config.yaml
decoder_norm: "batchnorm"
decoder_upsampling: "nearest_conv"
weight_decay: 0.02
Rows from block 8 of the encoder, named by matrix and row number. Each number is 200 + 20 x the weight over its row's rms, rounded and kept within 0 to 999. All counts start at 0.
# convs0: expand pointwise conv (encoder.blocks.8.convs.0.weight, 336x56x1x1), inputs 0-55
convs0.177,218,214,169,214,189,189,219,210,206,165,182,207,203,222,200,201,196,182,175,253,153,197,199,215,173,217,199,206,203,225,212,186,229,194,191,223,199,193,194,258,184,185,208,173,198,208,200,181,200,173,200,207,216,235,177,185
convs0.178,155,200,231,185,202,200,196,173,164,225,204,199,224,202,222,204,218,191,187,208,222,178,187,224,233,167,206,198,192,169,219,172,173,184,226,213,192,218,216,157,194,210,195,212,206,219,207,215,176,242,209,200,171,202,209,194
convs0.179,207,213,216,161,214,187,218,219,205,224,159,186,213,191,194,183,209,203,217,215,206,225,221,211,194,187,199,215,157,193,176,182,198,202,230,218,173,246,188,173,233,190,208,184,157,199,220,213,205,181,178,182,198,233,189,206
convs0.180,192,227,191,205,176,181,166,206,173,232,222,168,235,194,183,214,200,219,215,235,193,186,193,196,216,228,233,204,177,200,192,222,174,214,205,202,182,223,192,204,212,196,236,170,168,227,195,207,194,162,199,189,201,201,165,209
convs0.181,191,177,216,185,212,220,225,196,195,226,240,200,230,201,220,198,218,166,199,190,193,213,162,207,175,195,202,203,166,200,197,187,197,220,177,207,172,210,170,219,261,208,228,211,195,202,207,201,200,179,159,214,174,198,185,213
convs0.182,163,227,205,197,219,229,228,203,202,187,179,216,249,231,212,211,193,200,183,206,203,191,210,202,182,183,198,187,195,195,204,175,242,201,211,217,206,201,171,224,172,171,225,201,211,192,191,209,189,203,226,169,144,177,197,189
convs0.183,195,181,197,192,209,155,207,238,215,204,227,196,208,211,183,217,170,177,169,216,208,157,206,242,207,169,207,168,202,205,192,235,223,203,202,226,197,210,185,182,235,199,196,210,218,191,206,183,223,183,172,179,202,220,204,177
convs0.184,222,191,213,203,184,183,174,169,199,211,185,203,232,218,184,213,202,185,216,142,197,186,218,206,177,197,220,211,233,188,221,217,205,171,176,205,189,203,194,225,196,195,154,213,219,177,214,201,251,204,187,208,201,172,222,213
convs0.185,191,164,244,172,235,223,199,157,210,207,208,186,205,199,204,178,203,224,212,173,206,224,211,188,207,195,239,190,184,193,201,152,205,213,200,207,177,224,216,206,215,166,227,190,172,189,176,195,212,191,209,208,234,197,193,184
convs0.186,222,181,186,182,199,196,232,214,196,206,229,197,189,245,208,155,218,181,188,233,212,214,164,160,218,203,208,191,196,187,233,221,231,192,197,209,205,205,206,200,218,196,213,220,186,199,212,155,193,178,198,194,187,180,197,159
convs0.187,228,214,225,193,230,188,204,195,207,190,179,189,207,175,171,201,194,196,190,191,176,189,219,207,209,212,196,184,203,212,178,191,193,214,208,203,196,226,189,196,202,200,232,215,161,248,208,192,168,153,185,264,215,176,197,213
convs0.188,187,191,207,166,184,220,215,181,209,203,206,167,180,212,198,208,237,215,194,191,156,185,208,201,192,207,197,189,176,197,252,200,197,202,207,179,224,182,198,206,174,201,236,229,181,225,192,222,249,207,162,205,202,191,209,179
convs0.189,181,231,198,199,191,228,181,211,177,217,162,185,203,185,231,220,206,156,225,209,173,232,180,190,181,216,182,200,204,217,197,188,169,186,188,191,229,248,196,209,218,212,214,191,205,185,203,167,207,194,215,230,222,220,178,209
convs0.190,202,182,171,199,217,202,209,184,215,204,175,215,195,180,194,212,189,212,172,199,150,230,191,184,188,218,189,203,185,229,175,200,228,213,210,196,190,176,191,213,228,234,250,182,213,241,190,184,183,208,180,196,233,185,224,190
convs0.191,215,210,164,200,212,187,209,170,228,206,204,171,202,188,209,186,208,173,172,218,169,200,185,196,214,213,211,203,190,200,216,197,187,188,194,202,212,171,218,212,251,204,269,198,198,172,197,197,247,181,177,197,199,201,196,214
convs0.192,206,227,202,170,181,226,206,212,209,185,190,234,229,250,191,220,190,178,207,194,194,199,199,203,199,187,251,190,195,200,202,199,176,210,217,178,197,152,180,194,199,191,194,225,215,221,229,194,212,181,172,175,179,222,203,165
convs0.193,205,139,189,191,188,207,194,197,184,228,208,197,222,198,193,212,204,217,195,200,202,184,208,234,142,202,161,193,215,171,193,207,200,226,186,252,216,217,219,190,156,220,214,181,187,206,190,191,200,203,206,212,218,214,202,200
convs0.194,221,219,196,233,215,196,202,161,195,183,214,179,197,188,199,208,205,184,186,192,223,210,200,168,228,195,211,184,205,180,191,166,193,235,192,159,167,244,228,202,204,217,184,206,187,200,194,190,205,237,170,209,202,201,240,226
convs0.195,191,220,210,177,211,171,195,192,208,209,202,237,200,191,184,177,208,239,201,194,180,216,239,180,211,188,202,201,241,199,181,206,208,179,180,170,204,187,191,195,198,171,151,216,236,228,219,194,196,189,235,191,171,199,231,193
convs0.196,211,214,211,216,196,183,200,206,162,212,236,194,195,167,175,179,197,162,189,179,180,209,206,200,193,194,222,203,254,231,213,194,174,179,208,205,198,211,194,212,234,202,197,199,205,168,213,166,201,236,204,213,163,182,225,214
convs0.197,175,222,166,172,226,217,198,218,188,191,179,198,207,194,191,188,209,197,193,235,222,183,151,189,196,205,192,210,204,189,195,178,191,208,185,219,225,180,175,176,229,219,229,187,235,243,185,188,188,184,214,205,204,204,249,205
convs0.198,217,213,196,198,185,203,199,199,194,205,218,161,205,189,175,200,186,187,182,201,232,219,182,238,182,146,180,176,181,239,205,212,202,233,198,196,211,216,146,223,224,203,192,184,214,210,190,225,186,193,175,210,209,222,214,216
convs0.199,191,171,183,219,197,188,187,176,201,224,235,186,188,188,198,215,196,225,208,187,212,197,195,174,213,195,175,188,191,184,256,215,175,199,204,226,232,184,187,186,211,189,156,210,205,206,193,199,178,220,209,171,257,197,219,220
convs0.200,189,213,224,185,180,215,188,179,164,179,177,213,213,195,203,214,230,175,203,226,197,207,199,197,234,177,190,229,208,184,191,169,234,213,180,186,168,198,197,209,220,200,191,215,208,223,192,223,217,208,182,192,238,141,214,213
convs0.201,222,211,228,199,191,223,202,172,220,209,238,195,209,178,209,217,223,156,177,213,207,202,181,210,178,165,178,220,172,165,195,183,210,222,221,188,207,173,184,237,207,231,211,218,186,199,183,198,203,163,178,203,212,218,184,202
convs0.202,186,176,211,192,186,233,179,158,190,245,200,187,237,187,182,213,187,179,230,177,218,229,200,169,222,214,182,181,205,196,217,180,223,201,211,207,152,187,192,213,197,215,233,228,198,188,208,212,208,192,178,210,208,203,179,188
convs0.203,240,230,171,197,214,207,226,191,215,213,198,205,224,191,210,201,184,182,193,207,228,197,214,222,198,169,164,220,154,162,197,191,208,183,214,210,195,215,196,208,183,201,184,194,221,146,185,193,199,228,240,209,177,200,210,211
convs0.204,184,203,236,202,187,200,201,210,197,185,189,233,209,201,215,199,206,226,196,188,194,226,184,160,210,183,178,193,196,196,211,175,174,191,171,174,186,205,178,185,203,208,222,175,196,205,199,210,232,192,205,189,253,195,200,271
convs0.205,227,221,208,184,168,186,205,204,210,174,214,197,192,229,182,222,187,208,170,187,223,183,176,212,208,174,184,190,222,171,197,211,216,224,206,212,171,214,193,184,229,167,248,177,201,221,213,185,186,201,211,189,194,238,197,159
convs0.206,206,196,209,189,183,236,231,186,193,202,192,191,217,202,175,217,196,222,160,180,210,197,231,169,211,171,201,223,234,192,172,202,168,201,192,221,184,255,187,194,219,208,192,204,220,207,220,205,225,213,204,167,201,171,196,171
convs0.207,210,212,198,226,185,188,185,197,221,183,232,186,183,245,213,185,177,204,214,158,196,240,197,189,183,191,212,204,192,166,195,201,174,180,197,187,209,219,196,206,197,179,234,168,180,235,209,199,174,202,217,198,194,252,201,218
convs0.208,249,195,209,187,211,192,186,208,164,147,221,195,187,199,197,169,221,228,178,192,211,215,206,202,170,228,191,198,226,194,184,186,175,215,207,233,236,194,176,200,217,198,162,207,199,215,200,201,167,202,221,222,210,200,210,186
convs0.209,211,206,168,199,215,174,230,194,198,216,187,176,210,208,224,249,215,179,182,191,181,213,194,194,217,206,220,187,200,167,244,179,170,184,188,188,198,207,169,209,215,220,215,197,203,193,181,191,213,216,246,170,206,172,225,219
convs0.210,245,223,161,181,208,179,204,162,218,227,185,229,235,197,219,209,178,148,165,219,194,190,205,228,196,196,200,198,178,206,207,202,214,192,214,200,209,213,196,226,185,199,206,199,159,209,218,179,195,207,194,222,173,191,215,187
convs0.211,210,184,181,200,184,235,203,184,221,205,194,198,203,199,187,188,199,192,158,186,187,186,162,174,222,233,196,209,220,230,240,178,198,217,207,194,185,181,225,226,196,195,208,224,189,160,182,206,228,194,216,175,249,210,214,192
convs0.212,173,203,186,206,175,214,179,170,209,198,201,201,201,163,189,176,214,177,185,161,207,230,193,194,217,183,200,192,217,242,203,203,176,212,228,190,215,197,187,226,207,234,203,223,216,171,199,167,209,213,212,228,189,158,219,232
convs0.213,224,215,190,189,207,200,181,176,201,207,215,177,200,190,229,216,192,198,185,215,203,212,173,147,164,185,205,204,182,204,241,180,229,215,175,202,215,198,191,215,175,229,203,180,222,203,213,172,202,153,194,199,210,223,210,240
convs0.214,209,235,195,209,232,222,215,209,190,184,178,197,189,220,199,236,226,198,199,222,214,188,192,182,171,186,234,189,172,207,210,191,216,179,190,205,207,184,181,169,165,170,191,188,190,249,211,187,229,206,190,171,184,211,208,238
convs0.215,207,196,191,201,234,225,187,242,222,179,206,202,193,202,188,193,211,197,153,206,199,200,203,172,206,192,173,230,177,220,189,225,253,200,190,193,187,187,192,202,194,197,151,191,221,235,191,208,169,190,202,222,198,218,169,210
convs0.216,217,198,219,175,212,231,162,176,198,212,201,222,224,198,175,209,177,164,177,199,206,209,168,187,222,200,163,220,205,219,209,195,234,219,199,177,162,176,216,215,207,231,209,218,215,220,199,179,192,198,211,159,212,223,194,206
convs0.217,187,230,218,171,200,208,227,201,225,253,208,207,180,182,171,194,201,183,170,217,235,167,167,204,195,218,173,213,219,204,214,203,231,177,198,199,173,203,215,222,190,198,233,209,192,200,176,212,174,199,205,207,211,180,188,166
convs0.218,187,196,211,236,218,201,191,186,215,228,194,231,203,227,213,186,193,177,196,186,175,190,146,236,192,202,185,216,191,184,207,248,222,169,237,169,189,219,190,196,210,210,177,237,195,192,191,196,189,200,207,188,178,222,197,198
convs0.219,214,189,205,164,206,180,179,199,200,221,201,183,186,219,202,231,211,210,228,190,186,214,169,182,212,190,180,216,165,187,183,194,185,199,196,218,214,256,214,159,217,193,193,192,223,214,177,221,254,199,209,187,186,223,180,198
convs0.220,182,206,186,191,213,185,190,207,187,193,225,224,212,251,199,207,192,212,195,240,212,210,162,201,212,201,210,185,196,197,213,226,216,165,158,241,184,215,210,184,214,207,173,217,187,189,205,180,183,240,186,169,216,173,203,178
convs0.221,162,216,212,185,207,203,187,187,202,219,227,201,195,226,242,226,224,161,198,180,209,172,201,224,197,160,181,195,169,180,202,195,209,190,185,191,205,212,221,222,196,225,251,209,213,192,206,210,215,167,180,184,175,192,188,216
convs0.222,184,212,185,189,183,221,222,191,230,234,196,221,159,228,186,229,207,181,184,187,199,180,175,203,209,202,182,189,180,210,259,182,207,205,209,202,211,170,223,214,176,184,223,219,184,196,193,211,212,204,192,196,249,176,182,194
convs0.223,181,195,184,226,218,149,177,213,186,189,235,201,209,200,206,206,186,199,205,154,222,187,182,202,181,224,214,167,220,219,218,206,217,198,206,215,206,191,218,167,173,221,230,222,213,232,205,183,167,203,198,191,186,162,212,192
convs0.224,236,219,197,173,207,190,197,206,176,234,182,250,195,218,201,225,188,164,205,218,219,214,208,172,209,184,170,170,193,167,229,193,190,212,207,250,187,208,195,179,200,198,210,214,190,209,219,181,193,204,192,165,190,220,182,199
convs0.225,208,199,203,213,197,206,228,234,212,173,219,187,200,161,200,208,187,236,172,226,188,205,220,180,205,211,198,202,231,180,195,202,187,197,170,214,161,220,202,223,229,198,190,176,235,164,183,230,192,178,229,192,204,206,165,187
convs0.226,190,188,202,181,175,232,196,184,223,191,215,172,216,195,187,212,209,226,223,196,208,190,160,173,212,226,209,177,223,238,203,178,174,199,154,166,203,197,187,198,196,225,211,236,213,203,176,218,231,174,186,208,209,199,215,222
convs0.227,196,201,199,219,217,220,177,216,193,173,187,249,233,229,194,194,227,191,195,177,179,163,195,214,222,209,170,221,201,194,194,180,218,196,168,207,192,243,201,206,200,189,175,188,193,160,182,191,236,168,210,203,210,203,203,224
convs0.228,182,211,195,189,184,241,205,175,201,217,222,202,196,184,180,202,215,174,166,235,203,215,176,220,186,220,211,206,223,230,215,161,200,217,184,191,202,159,200,220,186,195,200,224,162,185,194,219,222,199,225,195,229,168,174,199
convs0.229,216,188,183,214,189,188,220,251,169,199,218,201,179,217,163,224,206,211,223,222,183,188,194,208,197,191,203,173,187,200,182,192,212,203,172,210,213,206,195,163,210,236,209,206,220,229,196,195,224,220,190,211,145,180,220,170
convs0.230,208,181,186,184,215,185,196,201,192,209,244,172,179,206,230,196,199,184,169,188,199,181,176,198,202,179,165,202,216,208,201,195,203,183,171,259,231,202,224,197,211,198,206,170,202,196,229,238,192,235,203,185,211,181,201,229
convs0.231,190,199,206,192,216,216,174,187,187,218,206,235,197,237,201,207,186,187,205,208,173,189,212,233,188,189,178,209,215,175,202,199,213,227,184,253,205,199,197,179,210,205,179,195,190,168,192,163,189,211,205,190,211,233,239,147
convs0.232,169,199,197,165,213,241,222,188,197,198,181,205,192,204,186,213,216,205,199,187,216,166,176,220,225,219,192,201,229,213,220,174,195,219,224,201,194,167,217,194,165,191,234,240,204,195,167,169,216,191,189,202,213,165,186,220
convs0.233,226,189,199,200,174,181,194,205,200,214,216,149,205,180,196,187,184,219,242,183,237,210,214,153,197,211,192,176,192,219,216,194,229,214,161,228,205,198,201,180,199,219,177,185,186,203,232,227,192,194,201,199,174,213,230,212
convs0.234,201,229,173,199,193,237,181,201,176,215,193,200,168,213,159,204,190,191,236,192,187,159,181,199,228,187,199,216,212,196,174,206,234,203,216,179,207,229,196,186,187,187,209,195,204,174,212,196,243,239,219,180,213,181,224,192
convs0.235,194,199,228,200,200,197,202,228,191,215,239,211,212,206,180,216,187,172,212,198,194,201,185,201,169,151,218,162,207,239,214,190,193,223,216,212,238,226,195,205,225,172,185,208,204,211,173,187,194,156,181,164,201,205,198,210
convs0.236,182,215,192,211,218,228,210,190,223,220,228,200,196,194,192,223,205,169,169,207,219,203,166,222,193,219,200,214,203,227,223,148,195,203,199,214,188,156,203,203,177,182,218,195,194,179,179,197,225,202,207,222,238,160,178,183
convs0.237,229,165,158,213,212,202,202,189,187,211,222,145,186,186,206,216,158,167,221,214,190,198,179,194,199,231,198,203,211,187,181,189,220,200,212,233,242,217,170,224,191,214,220,185,187,212,219,196,211,200,210,185,218,203,200,183
convs0.238,194,207,214,204,243,180,166,161,181,189,208,210,209,193,202,192,210,211,206,204,196,244,195,179,210,166,212,188,185,218,212,214,193,173,205,182,205,196,223,187,189,195,203,262,244,191,212,219,205,179,208,194,191,184,165,226
convs0.239,207,223,199,196,212,204,201,202,198,193,187,194,210,217,201,210,164,207,224,195,214,180,219,206,182,216,220,161,180,137,229,168,212,194,194,215,178,175,194,195,167,224,200,222,190,217,224,212,204,170,225,214,204,206,232,159
convs0.240,198,195,219,191,225,222,181,197,199,211,181,180,232,175,205,233,209,220,177,199,184,177,217,187,185,222,228,191,236,239,204,172,218,197,184,201,180,215,214,180,222,205,209,175,186,173,164,213,194,207,197,210,247,187,175,174
convs0.241,209,232,186,188,171,202,203,180,163,213,236,204,207,212,206,217,173,166,174,228,207,212,220,226,187,203,152,164,200,204,170,201,206,218,204,176,233,215,213,217,211,203,184,207,214,208,203,208,184,212,162,231,183,197,194,219
convs0.242,175,226,233,192,209,212,200,195,196,200,200,229,185,216,175,212,201,173,190,233,193,192,231,201,219,206,187,212,231,196,211,197,190,222,193,186,180,233,179,192,200,186,211,169,227,187,193,179,194,248,141,214,194,186,189,168
convs0.243,201,201,223,184,183,167,199,178,187,231,186,186,216,185,215,194,221,243,170,230,193,200,189,182,216,198,199,198,166,205,195,196,198,221,185,230,178,240,215,190,179,172,208,192,194,189,181,239,213,185,245,226,221,194,185,185
convs0.244,188,197,204,200,182,229,203,181,208,236,193,217,176,204,193,197,202,189,182,207,231,189,179,195,229,214,206,212,221,216,232,182,203,229,193,173,217,144,203,213,173,181,213,232,167,172,180,211,205,174,210,197,239,189,202,171
convs0.245,207,225,179,214,190,186,203,184,179,178,237,190,227,221,214,213,206,200,224,198,182,205,199,220,183,178,189,211,225,185,213,203,201,166,203,188,219,235,146,198,174,213,208,192,204,172,232,159,183,208,226,201,168,208,203,172
convs0.246,229,166,217,208,198,230,180,181,195,190,195,228,186,193,203,222,205,211,184,185,206,241,201,190,204,241,194,218,205,211,191,174,193,208,222,230,200,201,212,193,206,154,209,177,229,219,182,156,152,200,189,201,213,183,212,187
convs0.247,218,198,198,191,193,179,209,200,232,214,188,191,218,159,199,170,187,187,163,189,217,197,207,189,220,200,190,198,193,185,224,211,174,190,226,195,235,190,177,203,206,196,198,176,253,177,235,200,186,190,222,215,167,193,241,230
convs0.248,200,202,199,176,173,197,174,193,223,204,202,219,165,166,168,195,201,225,183,192,184,207,203,220,215,187,192,184,178,229,200,177,169,199,239,201,219,211,195,206,230,208,210,223,238,171,214,173,209,181,209,234,201,178,235,222
convs0.249,197,222,181,225,184,203,209,208,198,190,207,188,224,190,193,199,222,221,205,200,184,205,193,179,205,188,167,223,192,197,243,236,182,213,192,219,192,189,171,198,168,223,208,158,211,211,216,155,172,190,198,220,197,238,172,238
convs0.250,202,203,187,166,196,209,208,193,215,213,188,178,182,220,222,191,179,245,220,183,221,198,184,163,200,195,175,183,198,222,225,196,197,200,208,266,196,174,186,183,171,181,229,206,202,214,178,216,235,204,201,179,186,196,208,225
convs0.251,193,225,182,203,193,181,214,201,181,200,231,176,206,222,236,197,209,205,175,175,172,260,188,217,185,203,209,175,211,192,216,180,201,219,201,168,213,187,196,179,236,219,178,172,203,240,198,221,176,204,192,188,222,206,180,185
convs0.252,219,198,235,194,225,221,204,172,200,219,206,227,208,197,171,202,152,240,171,205,213,230,222,201,208,199,221,203,208,148,192,206,184,195,176,184,212,203,202,198,214,179,197,192,194,205,168,187,186,173,220,223,213,204,158,209
convs0.253,199,203,179,176,202,232,215,205,220,192,225,193,205,194,220,222,200,171,200,226,199,200,174,226,222,196,167,184,171,181,212,167,218,210,190,193,205,182,207,227,184,237,224,236,172,183,180,178,227,150,205,194,212,205,191,212
convs0.254,203,168,211,214,208,200,209,222,189,190,214,201,215,224,227,208,209,227,201,197,190,191,182,196,215,220,207,154,163,191,172,193,179,221,164,173,182,209,204,234,237,251,200,209,194,198,199,232,201,213,167,171,204,190,185,206
convs0.255,210,207,201,196,196,219,236,167,207,173,201,223,233,182,176,199,199,198,174,193,162,177,196,209,196,219,190,224,223,219,232,180,195,185,201,176,207,180,208,205,180,210,240,201,183,180,170,207,239,191,232,188,225,187,172,223
convs0.256,186,250,199,196,208,219,204,193,188,238,164,170,186,245,184,199,176,178,178,180,195,199,216,163,176,207,227,216,200,184,187,205,230,218,192,220,202,207,168,206,216,220,184,214,197,209,197,179,203,246,212,175,203,199,200,201
convs0.257,187,205,228,184,184,206,213,183,213,203,230,203,215,175,219,220,212,152,187,208,205,205,161,200,194,194,185,198,176,159,216,166,230,215,206,203,206,200,191,230,187,233,240,221,169,179,186,218,223,186,171,202,203,192,205,220
convs0.258,195,203,199,210,208,223,223,169,197,182,184,201,187,220,206,216,199,219,185,190,230,231,176,210,196,166,181,212,226,161,232,212,199,199,202,200,190,243,220,185,195,181,182,211,176,210,204,145,177,224,201,167,201,205,225,225
convs0.259,195,210,212,207,197,184,243,235,207,217,186,190,198,216,199,197,227,198,196,196,219,180,178,181,201,215,176,210,231,191,172,248,160,227,199,186,194,178,196,209,195,249,179,220,200,210,197,172,174,183,168,224,183,193,191,184
convs0.260,196,181,209,180,197,255,198,192,225,175,153,188,197,245,187,214,194,195,192,173,210,212,218,175,187,183,202,193,194,183,207,189,182,199,179,194,199,223,185,206,250,214,207,204,179,220,195,222,231,187,222,160,208,213,211,205
convs0.261,174,173,207,196,219,242,204,216,207,179,237,181,213,172,195,188,197,161,177,222,212,198,173,211,158,195,223,219,190,245,183,192,229,186,200,212,182,187,225,195,178,223,188,180,228,212,199,205,213,213,201,212,190,223,175,196
convs0.262,173,206,187,165,196,225,153,196,172,220,194,195,188,199,197,221,195,195,200,167,192,177,198,210,226,207,206,238,205,216,209,203,234,228,173,237,207,179,222,186,199,215,200,199,184,209,181,172,208,169,208,234,242,207,188,193
convs0.263,233,230,197,169,229,189,168,196,224,212,211,229,213,199,241,182,187,203,196,198,220,184,187,226,202,179,181,181,172,165,170,186,188,213,225,219,180,225,202,210,226,209,190,196,215,195,202,150,199,224,184,208,197,210,196,181
convs0.264,229,216,182,206,180,184,197,190,201,207,184,170,187,176,214,200,205,183,176,201,199,229,171,211,215,221,218,196,212,189,221,169,218,183,201,171,243,191,181,217,212,208,202,174,167,203,180,222,195,245,243,222,210,176,208,227
convs0.265,218,189,177,189,229,233,185,218,186,228,166,174,210,209,224,199,225,183,197,220,200,219,162,197,196,204,197,177,196,239,223,206,223,175,219,188,201,205,202,193,207,150,166,201,213,192,185,177,212,227,183,177,209,189,227,221
convs0.266,201,223,184,199,180,191,183,265,212,206,176,166,233,185,204,198,193,223,198,173,217,230,210,182,216,199,182,171,191,197,194,188,200,173,189,203,172,201,204,204,217,190,195,175,196,200,193,206,239,189,200,223,242,237,206,175
convs0.267,205,169,181,189,193,177,215,171,218,187,212,173,205,202,207,176,192,235,231,207,234,226,170,212,201,203,195,212,223,192,217,215,188,189,181,197,207,136,184,176,188,203,220,204,184,187,208,228,194,199,224,246,211,196,222,209
convs0.268,228,196,187,156,204,234,183,189,215,195,185,199,206,266,209,191,202,175,169,209,207,199,180,229,188,180,194,182,221,199,196,204,214,224,204,158,218,206,191,196,166,202,179,213,195,215,210,197,207,252,215,184,194,188,207,198
convs0.269,213,189,202,218,194,203,194,196,205,211,219,210,231,238,210,205,202,169,199,202,230,168,197,215,162,196,189,178,204,160,217,239,182,184,189,224,197,178,176,166,205,183,225,204,198,196,184,229,242,198,190,179,193,216,229,169
convs0.270,194,183,211,200,226,206,216,194,226,191,245,193,198,177,196,200,193,178,189,221,199,198,205,220,170,221,217,219,162,177,196,158,219,218,163,179,234,174,208,213,194,221,218,195,184,173,194,236,233,182,181,202,226,204,197,187
convs0.271,191,177,204,156,216,182,241,184,201,185,214,190,200,218,176,231,177,224,181,200,249,197,193,176,226,185,219,205,168,222,188,219,199,213,223,175,216,196,188,181,196,182,211,212,213,177,193,226,192,237,209,181,208,167,190,206
convs0.272,194,196,212,192,192,206,197,197,190,200,195,210,239,190,200,189,184,177,172,139,205,173,215,166,224,201,188,202,186,204,202,230,178,201,200,167,223,227,230,179,184,194,237,188,236,187,240,188,222,207,215,211,181,207,215,199
convs0.273,221,219,205,200,189,186,211,205,200,205,177,230,196,248,204,193,183,210,173,214,185,192,164,202,224,179,188,204,163,205,201,235,210,235,203,224,156,206,193,170,221,198,163,214,196,231,200,215,170,183,187,223,188,211,183,211
convs0.274,179,210,177,214,209,223,219,183,194,209,195,177,195,196,192,200,203,182,155,185,192,225,196,238,205,167,202,179,181,186,189,195,171,216,238,197,211,213,190,192,184,255,203,212,247,174,193,192,183,214,220,199,189,218,198,237
convs0.275,176,201,197,182,233,213,201,179,178,197,182,195,192,193,166,212,204,212,187,213,197,239,228,190,217,201,172,186,207,163,175,186,218,239,235,200,166,224,201,185,208,213,229,217,191,202,179,198,203,224,195,176,226,221,198,155
convs0.276,201,170,199,201,199,205,195,185,217,195,217,218,221,170,178,199,174,158,176,234,225,216,159,229,191,224,187,199,187,238,198,176,229,206,232,188,190,174,197,195,174,235,209,193,221,194,199,206,229,211,180,179,192,196,213,219
convs0.277,213,186,204,182,222,198,191,190,195,156,216,199,215,180,221,193,191,219,180,219,226,198,208,176,242,214,190,194,203,176,195,210,185,254,202,187,250,163,195,171,195,183,212,188,215,202,213,204,170,168,208,222,224,198,208,214
convs0.278,209,192,196,194,225,180,202,187,236,215,195,177,177,226,195,186,229,174,197,215,238,207,184,215,177,197,237,178,171,195,213,201,170,219,207,159,189,181,200,172,205,214,209,247,194,237,197,180,213,191,172,185,197,212,197,217
convs0.279,243,203,211,171,229,209,183,218,204,226,188,178,215,179,170,192,186,218,184,196,223,167,181,212,198,180,222,179,212,194,219,201,231,224,220,184,191,192,197,173,226,233,190,185,191,211,200,205,182,220,195,204,228,155,197,164
convs0.280,200,205,225,181,216,187,198,219,191,195,189,189,196,198,196,163,207,155,206,205,163,213,187,191,170,194,230,223,238,218,185,235,194,197,219,195,179,196,197,188,212,207,218,228,195,191,201,168,181,216,170,260,205,219,205,182
convs0.281,187,195,187,197,168,202,191,208,167,221,224,178,196,200,189,191,179,223,183,212,204,224,193,155,226,221,219,216,198,194,200,212,214,199,185,188,159,187,247,191,193,219,246,215,195,216,197,216,218,163,205,224,212,176,202,166
convs0.282,211,217,179,176,209,186,223,209,217,234,156,167,172,196,204,215,223,177,210,219,209,219,206,187,171,230,204,180,191,201,214,186,219,180,195,200,245,168,190,194,225,179,200,188,190,217,232,161,198,182,196,195,210,202,213,232
convs0.283,190,205,208,198,210,174,188,230,170,202,241,187,217,174,215,188,199,235,245,182,195,181,185,172,156,196,182,173,214,197,211,191,238,212,203,214,232,214,207,175,193,212,195,205,221,178,207,198,163,200,197,190,204,207,181,232
convs0.284,191,205,170,215,148,211,227,195,161,228,183,214,179,191,175,171,229,189,193,205,195,205,191,222,187,187,230,216,213,202,216,210,225,234,194,204,182,225,185,184,166,209,201,239,179,196,224,189,185,233,183,218,199,199,199,197
convs0.285,173,224,171,196,169,207,200,191,186,208,213,195,201,175,189,182,187,173,196,201,188,226,206,236,208,206,204,174,233,255,256,193,176,194,215,198,204,209,189,220,196,214,194,237,202,210,171,182,189,197,219,181,176,210,184,217
convs0.286,185,188,220,187,191,182,185,223,240,210,160,190,205,193,211,173,204,143,177,184,206,196,176,201,209,207,218,195,219,221,216,199,215,186,227,180,192,202,194,185,221,207,217,191,165,178,215,202,239,221,215,189,240,169,217,201
convs0.287,208,209,194,215,234,219,228,208,195,200,224,169,212,201,227,201,193,183,241,185,169,186,199,167,209,206,204,162,168,219,182,234,187,199,202,219,187,210,168,182,208,197,218,147,200,210,173,221,211,187,205,211,227,200,210,183
convs0.288,199,201,189,187,253,175,163,188,204,203,193,180,214,179,198,173,193,204,204,185,186,214,193,202,241,219,188,188,151,201,210,178,204,217,197,226,191,223,199,173,225,189,191,188,211,219,220,171,217,181,205,221,245,192,215,231
convs0.289,169,194,175,193,213,208,233,209,177,201,223,182,252,170,172,180,235,178,204,192,227,196,186,206,255,217,195,182,210,203,184,193,193,204,203,212,196,205,180,212,210,173,194,181,224,227,185,179,205,182,186,222,203,228,208,178
convs0.290,200,223,189,225,193,180,192,186,205,206,213,226,225,200,183,210,204,201,180,196,239,189,207,203,202,217,216,203,161,193,187,180,206,189,186,191,207,149,180,218,209,201,212,230,179,243,186,213,228,211,155,199,228,209,162,169
convs0.291,203,212,227,210,163,229,189,163,170,194,200,180,174,201,214,181,226,231,216,207,212,230,201,154,197,182,198,204,204,169,186,175,205,196,201,210,219,198,203,173,189,187,222,193,195,219,176,189,200,186,217,205,229,202,232,248
convs0.292,200,201,227,194,178,228,188,156,203,199,261,172,212,191,177,203,186,221,186,214,206,217,193,186,178,206,206,204,218,183,220,177,201,232,200,173,209,185,197,230,209,218,219,196,187,174,170,231,219,166,174,202,214,212,196,217
convs0.293,209,228,190,203,202,192,212,160,223,178,226,232,186,200,196,180,205,222,210,155,220,204,156,209,164,221,215,217,204,216,222,193,204,202,175,228,188,217,188,200,202,202,201,186,234,199,178,172,199,151,216,209,219,200,185,213
convs0.294,170,236,233,218,201,221,177,171,205,193,198,207,224,212,205,189,181,212,196,241,206,199,172,214,191,205,162,186,186,171,227,190,193,210,182,210,181,201,154,234,188,247,210,202,203,204,184,190,235,204,181,215,203,196,199,184
convs0.295,195,216,194,196,197,183,168,171,184,203,193,221,211,213,212,189,214,212,209,178,175,197,204,140,220,175,194,200,217,196,199,226,231,234,194,188,197,230,184,202,173,201,208,225,258,199,215,194,220,210,179,201,206,158,197,182